A small image classifier, trained from scratch.
Data: 44167 training examples, 48.7 epochs.
Rows from block 2 of a small image classifier, named by matrix and row number. Rows with one number belong to one neuron. Each number is 128 + 24 x the weight over its row's rms, rounded and kept within 0 to 255. All counts start at 0. Numbers have three digits each.
After each neuron's rows are labels from the 100 images, of 14848, where the neuron reaches its largest size: "top examples" is what is common among them. Only what is clearly more common there than usual is listed. The data: telescope images of galaxies (Galaxy Zoo DECaLS). In brackets: how many of the 100.
# gate: MLP gate (model.blocks.2.mlp.gate.weight, 160x64), inputs 0-63
# fc1: MLP up (model.blocks.2.mlp.fc1.weight, 160x64), inputs 0-63
# fc2: MLP down (model.blocks.2.mlp.fc2.weight, 64x160, transposed), outputs 0-63

gate.113:120143072103123130093117108125140116145123128123118135049097106110125135145135140151128134135126167159115121076125132106147145122151142106144089148113121096110112090126075136098147161153162100
fc1.113:125134071095136089126111133111159111118128127096128130141103080130116091102090135136159095110106151130151110105118140086078110126132119137160089126132085161128137149109099128103150106109124083
fc2.113:091090129115141145131118107096116147124152131152164042114116129186110125133126116149152145150124127145089121135140185114122120166108128138106137133096145128153107149131139151107123177125100136
top examples: edge-on disk: no (50); bulge size: moderate (30)

gate.90:079129110090143148139147132126101145154129074106138128133153098135146110141139152102172085142106163122127126152144093133096104116124139136105141118140099114147132147064069158152108137120107144
fc1.90:106148117063140128138111128116136122139136078140114092164139109135158123130132119064149118152088171120105132095116132133103156132138091142098142070123085138144131146140087130132128162136130119
fc2.90:155136097130133146086116121111052113144129159136113141103135142139117084149161143149095159139106166108091128086113134142125127110124131121131133102144103080144159128119163144118140189132113146
top examples: edge-on disk: no (71); spiral arms: yes (65); spiral winding: tight (41)

gate.17:135084143153131166112150162133126119093113142102107097145135126119189138104076113123096142099101103137133111120129133171111163116155115170112119106125136162131157100095137151165140123106114090
fc1.17:115120150096113132127145103153146155138148136123109153117133154114072154124135184139101160130165116131099083130112131184147104097099145104139138138135156102095122128149168145124090163089129129
fc2.17:158112094125090144118159114140146118120158184139194122109110145147127136138126133147096115094110098131093136168106098095143080151125132167135126083112163147128150128149125139121099124155142131
top examples: edge-on disk: no (50); spiral arms: yes (41)

gate.64:106125101103174114115111110134149130160155106128113158166109115154130113099090141120148103137083109100113099109155150122145165125122164102138148147081127103134144139152131117189148122144121181
fc1.64:143125160166106130105161125115114144150096155078103089118110134109143150132177114156111119125172158167128133149134087130151085169152132171128094103154119127107145126108118107100141130105138147
fc2.64:172092090106146169120120153166131097138135117131144126138123134121155129183137127139109107135086147138111140163154134172143117116123071191124135154148153133131084099133144152145121151112139138
top examples: edge-on disk: no (53); spiral arms: yes (41)

gate.15:097086165111108113111143139145124106137129146111096130138130147165156122149099128137125178113126177184118133161130120148154132172148137082137129113127176128140117102129165083112112160134118158
fc1.15:140084157107185131148163182123133103149148118133143133142141158157113107144120124089117136123108119140080137185092102165120126152136125113121109089157108134144109163134121109111123166116146155
fc2.15:137118117119110116146137147122149133102084125140126173100126143148121167103112174149142097082136153150137132082116134109112113190114164122132169120163124165138129161150171155133103108156117123
top examples: edge-on disk: no (90); spiral arms: yes (87); bulge size: small (59)

gate.70:181113119105137092130093126132106125127123151123081129100147116108125134145149148127128181140124131136068141127104191138075154119125147149123142154110143123158105151142183141111117131099115144
fc1.70:132144165118148090118138144141161122135113117153101132140136110121137106121107159110139135141138093142150138132154084103101145120074164141158107086082125080134169136095160113150153156101087126
fc2.70:102111112132122088103158139135104171088122138152108108141155148122135103135175139144149080139098147140143143130112127142143122086139136069116125130141079130129188098158127127152107152114138162
top examples: shape: featured or disk (61); edge-on disk: no (59); bulge size: moderate (30)

gate.51:169141091163131145103107129113141161087132142083104120158143122108109134107135157164163101134172142146170119159116126085132107139155145125104106173112152126128132131072150143135111159124110118
fc1.51:176139127097088124132131139105121134127141143082116126170147093081090183136109146111102119076126127126151130116149148146144158139138109149110120131076113094111129123179111119137150145096125130
fc2.51:166098122149093110141176130171103098132103095119098100115159091132165091122107114129124141134126155143106134126126117102115118157121139183084154097139132172111136124127140152135150171161132118
top examples: bar: no (30); bulge size: none (26); spiral arms: no (25)

gate.75:139142138152102103140104146110148110113135137117133137136116113107132150101114122134141063182128089140108147158161157149100155083118128138168151171090104132110147172127133139126100110134160088
fc1.75:132153128160107138111112087164111144129142157120182148116116144125100100113110128193131146191148111135121107094167129139139105109144140150131150131134141138103140145170110126103118071097141118
fc2.75:111105133124136103133125114098099154102121134098098137141069116116127130094140127163158129130106095149124138136097126149135121149121124179206120104161186125135151129129143137076114109109115134
top examples: edge-on disk: no (53); spiral arms: yes (40)

gate.152:160133124063120133128105160107173088128157086141161121128142123143115145104103139114120120123113149083154107110152153149124115092117116128148096096142142160141097061136147104124127105130144152
fc1.152:164126145116149119153165170145119135115105115145086104089119134113093148142112155158119129107134128140088173135131138103113112167101127099068147141125136133149116144144111179141127181161107139
fc2.152:153148142151147142155087131143122148126158128092136136094114114098074131067142127135153128108114129154087132090137128148158130131207163136097133163142123146114128153133155124134094120143114126
top examples: roundness: cigar-shaped (28)

gate.26:103121119092138152103123130135132183152091084103131134144109124129114121160147108094150150159100140181090129122122094161112140088171098087116130151153110129168130143122131122156145121095114114
fc1.26:144107159073145139157142161155140114148167086119119160137109169127108111141123125098173075166103139142109149116161080083121171145129118104115116132149124121121134112113115146127115127136099147
fc2.26:078116099113127084093129110093111149157115145133117100112145158140159158113098132096118146149174124099109100122167128118082121126119101131124151146122142075092123099121105107170151144115121140
top examples: shape: featured or disk (72); edge-on disk: no (61); spiral arms: yes (54)

gate.141:142111101138094149111122123072141113089075085163125126163166117151152103115144105096138176150135140182144138147133115149111131103144071150112115132110126129137123111153124135141115156107105117
fc1.141:179121111117126148086124123118122109161104149114115123098145142135085157108130128127153083092114166174091132153107093149092099124101137151116152112157106142152144152124086165109130119105111107
fc2.141:119113180123126132061113105119088109153130122124131129136144121134111129184146145116116126160155101098101105175096116105127100106150110098168116139141157107098098126110117133160148149086146117
top examples: edge-on disk: no (51); spiral arms: yes (42)

gate.115:144115113088113115156075153179151135127109135130151069122122122118168146138112106109143173093128130117145147102118124122112130090108123121098177118096121087131092116142163120161152116097136126
fc1.115:151151114149147101118121141161131125107114135136127170171102082139143147106127098129131135150124122117173142189147093130175127113144128116178120108154071124115133116127120093137085096150110121
fc2.115:103061100080120109173137110136081157130149092139143110110127127123155135127125132131061111158135103104142104125131127150152147123111094149171128114109157129108115112122144106138134181143122126
top examples: bulge size: moderate (26)

gate.0:119108118122147112118096118111137106128148101131144093108164118115153079134176151102143099140139164167171105151130116145193117114108098134132094121185135105116133084125146139115116157114130129
fc1.0:148127120122114142134149128146139122115096144102116159132096141122139169130062102140083175120083126101108126112149144103077149123130167121108182135105153116168105149117133161127136105152123128
fc2.0:152108147145124102109156083132091145151140130115142132146123139054101114098121129106082154133119063110129111105112168124151159129144159122116136109117128107129157090126129114134114114083132168
top examples: roundness: round (45)

gate.68:138100123108106169135141141111123123157116147162110163103163109118129097146145129125107090144160098115132167144126151121107088148174118109115081131106154119110127130103156116177164092127081150
fc1.68:102123119116154134135137162122088132135136126123166145124104169174148123146112121135180109122145162134167107165154109114160139110087142148160138153158117115116138143120102121153064094138163156
fc2.68:118128103086158096098117127143150143077146166130170127110124130139090128151080140133121144121134128126145113131105113187124128111125100200150128100106140099125093138151141095136158134132158114
top examples: spiral arms: yes (39)

gate.157:152148106141165124146166110102176082132160087123124133105103133092140116114142133134107089141123139128099101157140117099161095124185129142140137109146171118148138118128129130170086090117157132
fc1.157:136119144146111134145128170149118137069098146082157145117143150124105169146147091116108082147106137141177148171140146143138158108106138125124106160100125114113118159160141152095102113145140098
fc2.157:116102175144143126090145112131078152132103140157071157134153101098125114073109129128169141103126085094137106126132096095092122168123134140117126134169131146122142117134129104102095132120132110
top examples: roundness: round (53)

gate.101:168119169126134086114137113116126147140108134150147167071119186118124143164161122151136106122139135110113133120096154146146116112154120126090122098136129145126056105123087168157121123143129128
fc1.101:153110094102100136182126110115111122114146124121125144104123066121100153107102125089120156158150153163118110122168121131120163138101115098141138136140158145101174117152129080136114146109175133
fc2.101:141148103123122130112124096099123141148136172104130129149100151092101072178113122134140097100132110096159185084121141171137124100130110178151119123120134151147145165114154148128108108113126120
top examples: bar: no (30)

gate.80:115106146153126085108119103136160096121121084161111082061105147127150138148148158130181131135121154158110126087114131164161125107134133124166133135126107127094146114125138121126129155134076136
fc1.80:110173138159144090109093110090159120088141093154131107133122077109153134156131139132166114117131110152127108124156146112155124120108088137151139127153097128126138113098143116097169111153072153
fc2.80:127090110104156109173126156155109114101141118149100099117148112140097168136109109138140115104137150160122123136196142137098118087120118133113129146162094101141119114167161076108124160135153140
top examples: roundness: round (44)

gate.73:136139127096145134084176125130131132133105137122149150125166103130100130101103152156080131140116110158172137126115124140128152131160191108147115112170149089096122142101183145134106115110158122
fc1.73:151098116137129106159092121099105131147141156096079103127071101154157113146163090116118152118087151126104075130107160101134135103110127105143107142148124153122160104095132113112160110121134142
fc2.73:114123103167095130139139123124113132120124098123151178116124155126132145112130119138152135104119081144098131145145118134079156161131104171107088132108109134163122102159110143142105132198150181
top examples: roundness: round (44)

gate.86:117179123130152124096131118172093155101147174114098084136147152086125131137145128130115124086122141120136168119119156129119130092146093124141134113098144156127138132165078133118086178138108117
fc1.86:164108127151101130139116139115141123142076107127168130127129081158164111124120114094110099155124148154098122139139126130123096172071115103108100137145124099138103138177159095134145098110155160
fc2.86:119126104128148058101130109133132133129130121111118121133109120102173110170110149178108136101123076118128169122080088122113155091131153145143128151096146132142141137112156133167148097135138160
top examples: roundness: cigar-shaped (26)

gate.37:151107113092091142141108097123154126111195116137156126154114116139131125136092146097094126145111136102121102141091092122102113148161173132151143184139161110093145134133144121131148107091122097
fc1.37:131137119123091124102128155147142145127105151134141114130119149135126098100116159126111107140101061138124149167114128150110147125130171156144155135145118122097154198139153117112085152106130191
fc2.37:140061116154119162126098131152151135118183115137173120125123118069109125101130117176154135125126155114140124142136138117102135152151136157159108119196112113124108122124121128085134121158150137
top examples: edge-on disk: no (63); shape: featured or disk (63); bar: no (39)

gate.33:116136141155103110114146109124109115177128125190071107186107106105160099131143158129112124131155158139113126105122157134123127145174137127137147099111100165133114127135134091168143131096104149
fc1.33:182116119093180130134149067128158107141135106130131124185108118113125084115165121087123137144159119141130127136116148136171093149120104122145123143135140126145111116151104097130088156154164137
fc2.33:110168130150112123214128139108152084102121117084125103125125159142172151135100132154127108142180163128123121148163135136136130134139111189129138148103101156122109133114132131117124098138137114
top examples: roundness: round (48)

gate.66:162139091077129147102122151100108142170110139121106124118162119119129117115115134083104148119101130136074132121126165141135128156160107126126077139108161149144113140179172128132098143147170134
fc1.66:111152133146096140148110120145091141147126145168139098119092151140144149155142097107104166150133139132093126110118142141125170157151080162134144143140160158114091168141130115123123133127199158
fc2.66:116113160101123170109116144110210126140166135121122162153099143079090136140119139094161095125136104135156111128153139128121121136115133135139139111153138135096135144172110121130169082119126091
top examples: shape: featured or disk (74); edge-on disk: no (73); spiral arms: yes (63)

gate.92:117193147067176096131101129132129119181156133165108153119147128127151110104128171113127109141159133125141119126086132121148169103147137096118148116152126109115134140078115150144146154125127145
fc1.92:121153151114107086110125147164158116142153141103157135090110148164113112136122149149123118157092110141113164150126154123087143109141152100147154198137089132124120156138107163130107095144115165
fc2.92:123097122131113140130161130141106185167088120163107097123173132106188146061123123102120156126151151119121116111144122125132128142126121134134138116121092146138129115109113082126174132115179131
top examples: shape: featured or disk (67); edge-on disk: no (66); spiral arms: yes (52)

gate.130:080177117120139104108161124122159162135142136105076116100094089128115130127141144152129109126072103155113104125143157157158139162153136128092105120104141145128133149108168117105128100124151090
fc1.130:128130162136112112104166109124133170133083141121092141100141116142128161097099095081109122145110078175124149135106157167140101164111139099115148107174159117098120123107117109133121103138139112
fc2.130:137152137176110111131141143117120120103090122131120157202112109107116119102143157130123187094115152119143117115086134158153111107076129117175127123144137121121132110110135176102116120124154100
top examples: edge-on disk: no (65); spiral arms: yes (57); spiral winding: tight (35)

gate.140:130138145097139121122145092129138134108149093106143106120122195111162146116136103111154134137129073160114141093123073130142126120135154147090119120147146111104152108153068163124093132132105153
fc1.140:190083102161134113115114140107148079160133108120125122122112088095117081132117130159097137131133125149139118174169147111115139151116089153136164104108109129120149123132164130159145125136085120
fc2.140:153180115119148094104138140159114126092105161089148110139113155141128159153158139187160133119103126110154138079137142117128142115111094153119129135111106117137113166162142091171127106137138093
top examples: roundness: cigar-shaped (41)

gate.16:112163114161138115099124132124112107153130102115098135101078111141170123133178073115120159143144170141150087118141141146137138147140109151187151133150110108107174119141147129172128120125140135
fc1.16:137100149124121113177128152132117139127101158128128130143131114123141142137167075098132178095060136130137115160160123120146141116193116113158128122137092111115139158101162114125114101106112153
fc2.16:124122153107120159121104114103141127100174150128100163130149130117129133094133105119151132116123103155110106172095119125117130107111141129071126147162137136122103069163098125121105166139109196
top examples: roundness: round (45)

gate.8:099132119135149121119114111133141142148074147093114117140164139123130126119146157141133131121087184172126158065151122149111137083132061109132103103098112122101145128113172113132125124143116132
fc1.8:120089124116132145125124108150123155137079144133101119126147170094139116152157118107141133094097114129114137100115077151142120118124137148093129131155120093128165120172129158127076078173091142
fc2.8:074126148149124102128135147134120165181100139117107104154063106127142134092167121085145123131138114161155138112165113142119127119113087101133151126168146157108099098132156099113155121125126125
top examples: edge-on disk: yes (26)

gate.4:107181156096153132154133137158156107142114086151108144135167121131179160106126093135172143170107171108116153119094104117134153133109137126127142119115090094124137164143131106109137122131154093
fc1.4:097142138062124100156129159139113132154124137136131150099155140107162152156130120123185164157121139114151158136119110143141126126096121150137144122141155116083136146116101117144135169188081137
fc2.4:111103156170115161115101094156125134104121059162099122116125143135131096177179156121095156138150147146135125146138130119117127144118116109144147146163119153103130107152095173105120148102132101
top examples: spiral arms: yes (40)