Weights of a small image classifier: held-out accuracy 73%.
Rows from expert 3 of block 9, named by matrix and row number. Rows with one number belong to one neuron. Each number is 128 + 32 x the weight over its row's rms, rounded and kept within 0 to 255. All counts start at 0. Numbers have three digits each. After the name is the row's rms in percent of the matrix's.
# gate: expert gate (model.blocks.9.mlp.gate, 8x128x256), inputs 64-127
# up: expert up (model.blocks.9.mlp.up, 8x128x256), inputs 64-127
# down: expert down (model.blocks.9.mlp.down, 8x256x128, transposed), outputs 64-127
gate.60 116:110165078109094117102112110198154115133097169124076091136128101136086169112180135135163103081137120107114142123112145091157091208123067171098138115150134175153094112179104086136145104141127132
up.60 122:151076163064149121104128114147116119084155132096191094135154130152197105112117137113119137108084138134087105196118100182079167074124174118127159106103148096160152129085182121147090120134163134
down.60 133:124124186170123134105125151173147138100140106135169140112166141115180218148182118029095125120126128144125126168160093095142105136126114144120152137097108121141146123145122138124142146138118130
gate.61 112:077151189208081150078150142139176132104129173126160138108121101130154163138150161104155149117098097139110166091156201181159166183114167130150127093131108075127152056126082108110133128120139142
up.61 115:080146203199128125076130165122164136124105167095133152112107108113161121154147142092130127116131106118126191099079203153153181192132137166124143113108103117111156081108066092094136143151135149
down.61 111:111140100126116142137146103143144138154097127150143118125133129144168073142137123249096096132091101118115126130136105103128112100115107105152102149067125149130159125098095151151152136134131123
gate.62 101:141124108101095099127158125087139113167106127148188115123093133147130149123061104135148204130134102075175150174083120128176114108130126143127124142137093147084116110124175150124135100115112049
up.62 108:139099149137140171140133105159098116059143129120093148154188140092092072146183124129162073137106147118073146100157127129082163125122172147113100169177148124142138117141104115130135117124152219
down.62 092:122119168167111139073148123182109144100106134135118156114121048100156218184145123067141153128148110129136155191092101141153139150077115115099027166095145127105092138182120142131189108126118165
gate.63 104:109138077148106121114173130218167102118146111158128147153075109131100157146125129132108132148123202135152129109170119170148172136115109096108101116200099134124116124119086104140173124129037105
up.63 111:158098191083141127135140175109127118084179174104149100092176149094163102097139142171131081087105111094101148109115133095115117126130156144140171113135141090164134130092198140196081115118180127
down.63 101:137109119109113109139135117174119110123224114149136143098096201172142135132115140209118114160171132132118123171097109108122167122151133136115144195188120126130092180166102122103137089137147122
gate.64 115:132120134108146160117093096138124082148126108177125138106134124113115174120097110143167101165096225165115172160140164130090114158093142100069077154148129101112125116151181114084157132103065148
up.64 115:143117138105173151106083100186118095167142090182137153111156129124154144125094114176182144147108193145094129162137177145123111136094137107054113128129122125115088103171181123049186136127091160
down.64 116:132153165093122108147133187108138143235189104136117110129145143087159165101108153094114088145194112137122090038142131133116146131144116153115189067049112118132146114086135094107104090110185104
gate.65 103:145114134139153151098084088215129113120135132077108127136142168124182155096159136108154136114139115126100097098081148135099088144109163181118147119126161130102075144105124163054172178085113124
up.65 106:174094101133109139116162136180179117110103147135142218111140145156161154132030093145125170158126140118132095148100155128145139122102155098086133153102111094121105129093157098163060142110045158
down.65 108:126136123106141147145138148210134132122129086131120154134104087172150189118191086117154121119128121094121137118104093141149117112156153137118040223030099124140143136124145134144177187133147159
gate.66 122:106153113070175099051125152141117128207108143139140125137108140104072140107147075118154114139144145155149125144172157112151092130125125114126106175174156149170167120114127160118103157082144110
up.66 123:136070139175101162157144104092146127055151156116146135110135130127146138168104194126089140124100138089117158108099094153137178112150124133071164092069131123089091107105136109109120087142122175
down.66 131:127128114172117131156140122174127130158114095143138133137145130174071062087144135137180109126197113127111092112158105129122126139120117150168129122131124116143151144153092138179118207157133129
gate.67 113:152115080082124101143134147120120109069160101157140158129136099106151070124116129121105134152183141149112165117122109149125206167144121111122192176248171126169180135123121139145143106086159127
up.67 117:136148115087124065143105105147130136125130115200146173138124121125117060156096169103142101120151194192132155137154136146120169149177131073135197142194169072188147168111104163110144109078148129
down.67 104:121128103093132135102126101184155135173125150138159109145156137110199128086127169114167137133129121144134118062099199124124173099139147115155090102174105132143142110171112137105128216135146165
gate.68 109:143176172081132099106113127105123106148187156126196086120082131109122114140140120100116119106135162091135118144141150099139116179146128159093107142142143106165169128148128153126147154076189094
up.68 111:167158128089148137134135156137122092107122144121192121096103117114107130117192135089117115124163167094137110156100166111129116177109136136079140172153194092154152130171069156142118123073169109
down.68 107:135124165066137107089122163040137143074136134132132110145125129074216032125112147210132116131165153125125152115125101147121150133056121128163054156101114118182117125137114139147145124133135103
gate.69 069:169117093119149124153122157173085148114159087196072126096131113158136082103139186072120123139181153077127090109062135126128168117117156164131144159213135147111160122124123167108143135150134093
up.69 058:153098013097140102143102112122143149099154173177154128096130097190119148108136130103131142105094087094131121093129131128142195131177133146068162115141129120088131100107088186102158091172101083
down.69 067:089143209112111121129125076127119122150177082116143170157077171148171195110114125148154131161069109133138140160110045111136108176155111142127097099042113129147142127091114113096153106146090156
gate.70 137:176165093071144113110123160133146142132144164117113180131165153141134126120125102105155157130096171106123128124151142164143197144098093121139140218110122077091156154130106157119141127136147177
up.70 138:192165082102147126108087176120162116145162167114124174122167147121134125097115082120128130136095140083112122150141145184147229162110112117128120232094123080090177127125121141121143132122135153
down.70 143:126136066156127107167132096233140123115141104148120120111101132084131138159057123131110114136131127141125131113113096110133020126076126131130075033164125125153105128142146104147120169118075122
gate.71 104:168107163130086130080159109168099172076063101098143092051087127171134169130206136137147101189141157107138205116113137140178127163139116084115144141120146124080110115168136074158116125121161124
up.71 116:121114110126107099179193078145105168101122051123137117155140148172139173124143171135071083148106125100166154117138163112203161185119161106130128120130153133107166121151155105154144133119133127
down.71 109:124146196075112132078116152136127145113136114127118109105100146053053098055087076082191119102082122145144115086109057133124128157124128143142083105121123136138119128106115121138129099121122158
gate.72 111:112098025114140105127089143156141149172079108107122143145127114080187044169146130129118128100075124152118081127103122130105124162129142093143153142166138128178153086126121131125127127106191163
up.72 118:097136161113136152149137115089132093074153159145105117122142117176106219121095132115163141170138159079117182126169134131109146148131116100149106149112126122130146129124159144125129165114095122
down.72 121:150112029137124124062146166245115129157137119130133148129115110148213112160115076112088109141121132133135102129153118159148121123136127122102135131163137130144138135155097176064144133122139143
gate.73 089:088121201162136174154123079124130089144112135145126132162124171115068129133176085103101081156125167092147161118144157128108122145129108171090193085060108097163076146164155164140159163123149140
up.73 090:161150103082147088154130150150145119083144122102088094128193101132055125108139150123122170084098112136100088167128116079096151111100156100119138183133161156119149120087078143144145143156104090
down.73 089:119139200215107128025124092207144138080099124137149123159098111152147218221072099136116141081154141149115119127094088110119047118141129131114110184131157132110098105114144112105143128159126139
gate.74 090:115137184099090129163173169126157030113144161125209144105147111159102156093167165137099144113112181112153163169099083100159155155116130110121129101055129123147159111115165128125132143051168148
up.74 096:126105227153155141109146117151112075053156081111147104091147132116141119193145153137115078165134156058118136151134080125129100163065157144154061140102107127167103064103168141177099177127140143
down.74 089:117133119096135146061137197151107133085145129111132129149101121133161169127100123188085130086035139077104120122152107128141113120136150095192093144117121160108119125107129121086096114127163136
gate.75 126:063135144088185169147127125079091103137141144163225143114109128170141076156064131093119092148156094138142182169097152127145151118089146106173124126124145108156155157158126155138089106125111150
up.75 111:145118104194086070134143095164163170115132096089043107133147158095121172102145108171153161119101154146061080081149095136119087150124084140084107139175127130158120103121103080116141150105104113
down.75 108:152129095124142140122142185059121115075043136120137156130150110173078038148133087049158129155088098138133135165154107110145156135108133132098063113084127142139108119167114110106095176147185109
gate.76 114:118149137124145101187123131213112120173135101147081195184136134125149112138156142105133102130139094121154141130157123108177173099126114167148113096136119125141110150160192148156087089109141105
up.76 118:144097154144101152059150118064143139101133166104136039069105160126104153119118104132100139150121176137109114105101130160060089125129143109099137153110121154090153112065106119099154158138075132
down.76 125:126121089117128143186139119088121114072086119106116139092119067138172081114208130145121120108200120098121151103095086104126160130178129116151144123056139121134112121110141141140106133127135147
gate.77 091:105163159165188100145092069104101148090189148152107117135160151127150118099178138169136104132156145089095144170173093181115223097096115075106108048156136104095159144087088109172115135085134062
up.77 087:117179176190187109113095026103089125089156134145171110151160156129144083133150132162150174141123170100136189158156072145137184142154136117093117127116151120098110135153066109152125136115099078
down.77 073:132123106117122170218155112069160129160050118141144133106100132145178166128216183140090142127159107135118142166125182119120096091074118084073064136100124142134135110116113143152184115149088138
gate.78 094:174135139156134136152184083070115132136165119133141133140115128116091158165104104164134127134208097118124094099075122131097135158148140125120142178157156181144117116095154120144115181105088132
up.78 092:131117102180149137133148131135110158124153146096179118150131148137063210135161142151120107154126120166186100106099130131131174129174150138101057155114129122163089154122068149152115208130115103
down.78 093:115132086168108121091109138172136126168106127142138160128170189158087133073199166105174148126076125147131120139126147066127051129146122125121152206206127121157120146150126075137140173131147135
gate.79 104:121081144158090159107147148126168054123090141095095139180095106148190209117124061154110133170097148128105160125098120176195142142094142127117109140071098116185092135074159141138191128157085122
up.79 108:092138126073159125085083124142080153117117168128137114143146090127155108146140132117081172087067154158119107170164194154119189119057103063110070146170088137155114111190116150137132099162185070
down.79 115:138145153069130125100091120140137123002225128149125133154180082116122113125063134199107140156209154103131161096132089123118102138146129148087116194086140128140109109146110147094135111115073138
gate.80 106:131129065147191172126130075110133197182102173090185102111125124166237177085130125114137083151134147135165084086124136148128150137112116148049135069137125108104127091109114105117143167122127090
up.80 106:147122137141121177092103169108082145157184029169093113135163116169119159119124103083120149160150094085171151128176087089101157107113139105128098150114084102140102124084162119142101121123119070
down.80 109:124139157187144115155145103172126113118033119115142112149095147131060139093157137122134121130148151120123173070160111118126119145111134129108082150239123114126123129182114123180153166150163122
gate.81 112:149152102147116114160113140160137104110113210132120131090113108081159112114172164093139146098143173146083104118152134102161139174089187146151136080198165132113143122090144093118149174099084082
up.81 106:104128144128112108019133134162101122158124121175158096041091118136144110156147105049150090167126087137142101112117125102129121173172158077104167079116165161131111129129156120132183114094162125
down.81 111:115146104125110081102122117152153139146106166139117135121086145087140184135141163133087156141095140143128123108111110114148159131162124146161121113174131120144162131114135091112186207105062118
gate.82 115:149114125119075075133112095098147098117144138090137114129150108065083112055155101145111100066116116147129100143118118157097146171144204119092126153090077118092116171098156125161128103133143197
up.82 100:161175165101169135154103136131148177141146131180119155122153143084134134159063142137158084193114079119120123177086123104191134119157086151140185157137137131195158131141118107093139094102092098
down.82 114:130123146114129120083142058171135152084120099145139128085108096135182135156102146140143152125228150133103101050183145129142153145191129119081114093150118126109133113115113114147091137169167106
gate.83 091:180143128140148144116159135068128099146103134111126118178155115187066077113101130119161104073082092118091140122174113100099126126141095077148145115110147083062118052141143200164162102145152153
up.83 103:195137081118117124119149138163119113143144132116123096172190121127109097111093131083109132087098141112085150138113135134101150174134111111137152114121138083090079105183173134133178110114067148
down.83 101:123145112169119157097106134081115111129161121102146136138130168101154000175073141204101111165173144123119112124164137101118156142093124136156079122083148132132123122111121141083133214134087135
gate.84 108:178141058145155175104102140094157120152086194104145139135169133153099096128129101170165146141091174067128130077133141054131181078133176103138136127173116058117114181146150091130144121118080134
up.84 111:160157017160168193133158134133157145176109200095111129156174132164138128140112090170156127164116181066109102100109107087157081117064145103085148146117105077140136209128241095133114145133141091
down.84 101:123129145026122142118127123162138109150099105129127098086131070113146128088072088190143125131095156104137123131106123107138205138161124148110118114109120145156125130132090100151091188112078124
gate.85 113:173113153203163145161138128064129140077180099170112166129129156144231149134129121134111089137132098102150091097118097153123184168107149102128132136179113129089173098112048082121088119169132155
up.85 118:097138108044100120085153133152122110148078168119140153155154123147020123109103128119154159111096159145071130149145148128121139126111078130137136163068109116154060149100197158193134187113153106
down.85 134:114128158113141129143124126196124115087138108147133143120168144100143122146134181124142126146081123144102126102094104142100158127111121110119099104157116133130131117109142140137098117115195101
gate.86 113:097191119147178132103111165164131169074089192082129121083080140146163128106096120113145106141128168134075138119081178150181098109153147136156136077165124071106134111136212112130154111101125114
up.86 107:176149139197167138158133136147150130134153176133144087106054142120108143097133119163112171133138153133119149133134162117123110154095123142123171156186134178086138108122151083095125159071140142
down.86 101:142130095139096158190137146094160105164126090097154106111155133165045159162164108117118180137121121145144130114151067148131185116091115090137056248134127106125137145159162127143152182147109112
gate.87 075:136119127155100129129103140102098072139167112168131143142130118088203187138106128179153114077153105141105182122064150141120130132159141134142104121135176092107063122120147123124163117073099111
up.87 080:130133187167134132131152173147165144179098128128041107142141150102110067101170175119163114127092060154116134155103146096133110112097180106135146205139127153174123149163145206113118082115064130
down.87 067:095100084090141118168125084135126119148070123135129148080199125110091078125110119191137098103120138103138099119110124147124145104121123134109146010156103122134132160129148082133128147116156127
gate.88 109:189117201126137141113145140220128105138180157110124151142121144106119150122112074154149104089087100157064080075137152141106104177104156159144166112146157134163150152113178111021160063122125107
up.88 112:054137079129126091119142090100124125095111049141106141138103113157105115149170174092135111168129138118205183152155104126151120115140094132125114171097141112131134132149100169239124143132120135
down.88 116:114132224124139116085153140255132133087073106137126093141085134139169111144154122104126157120014100126132125132155167135110202100100114121128163158240143133129113151111159106143143108115114145
gate.89 107:055143127136127148155139173160144122127052112119108036139113100112145136117095040129143176139161180082133132111119125144163114092172094184145115115116095110166116160127191116101148131138087091
up.89 102:102147119114122170155167118171208136098075107102132062130150133156105175088133083134138110083186170095147187119138168095156118116200112179141111155107097142092142149131095138146098139180078071
down.89 101:146131124167146112159143127218118125135130118123139151120106098092091111157113097102126130151148103146114151121146100155113154105128118136100093089031121102177118108081157115138119113138057155
gate.90 078:170171110128158134129135139114149107117130116079112059116091104113160121123143117113095121107163157161140121143048125068212122096124088180129118127161120132106116178130177145157107115129126140
up.90 085:147085100093157081167153097119147179102113148102124156134164127078138152138122144080136204129124130104161066147132136132113120148122147125038079114145118137186132109147097181075110145086044131
down.90 075:110134103089117121171123145176156122124118132135122127156134153076133151104158114107136133121131136129096172052139129143154176098167121137064187138129108137102139132105138059181137138088055097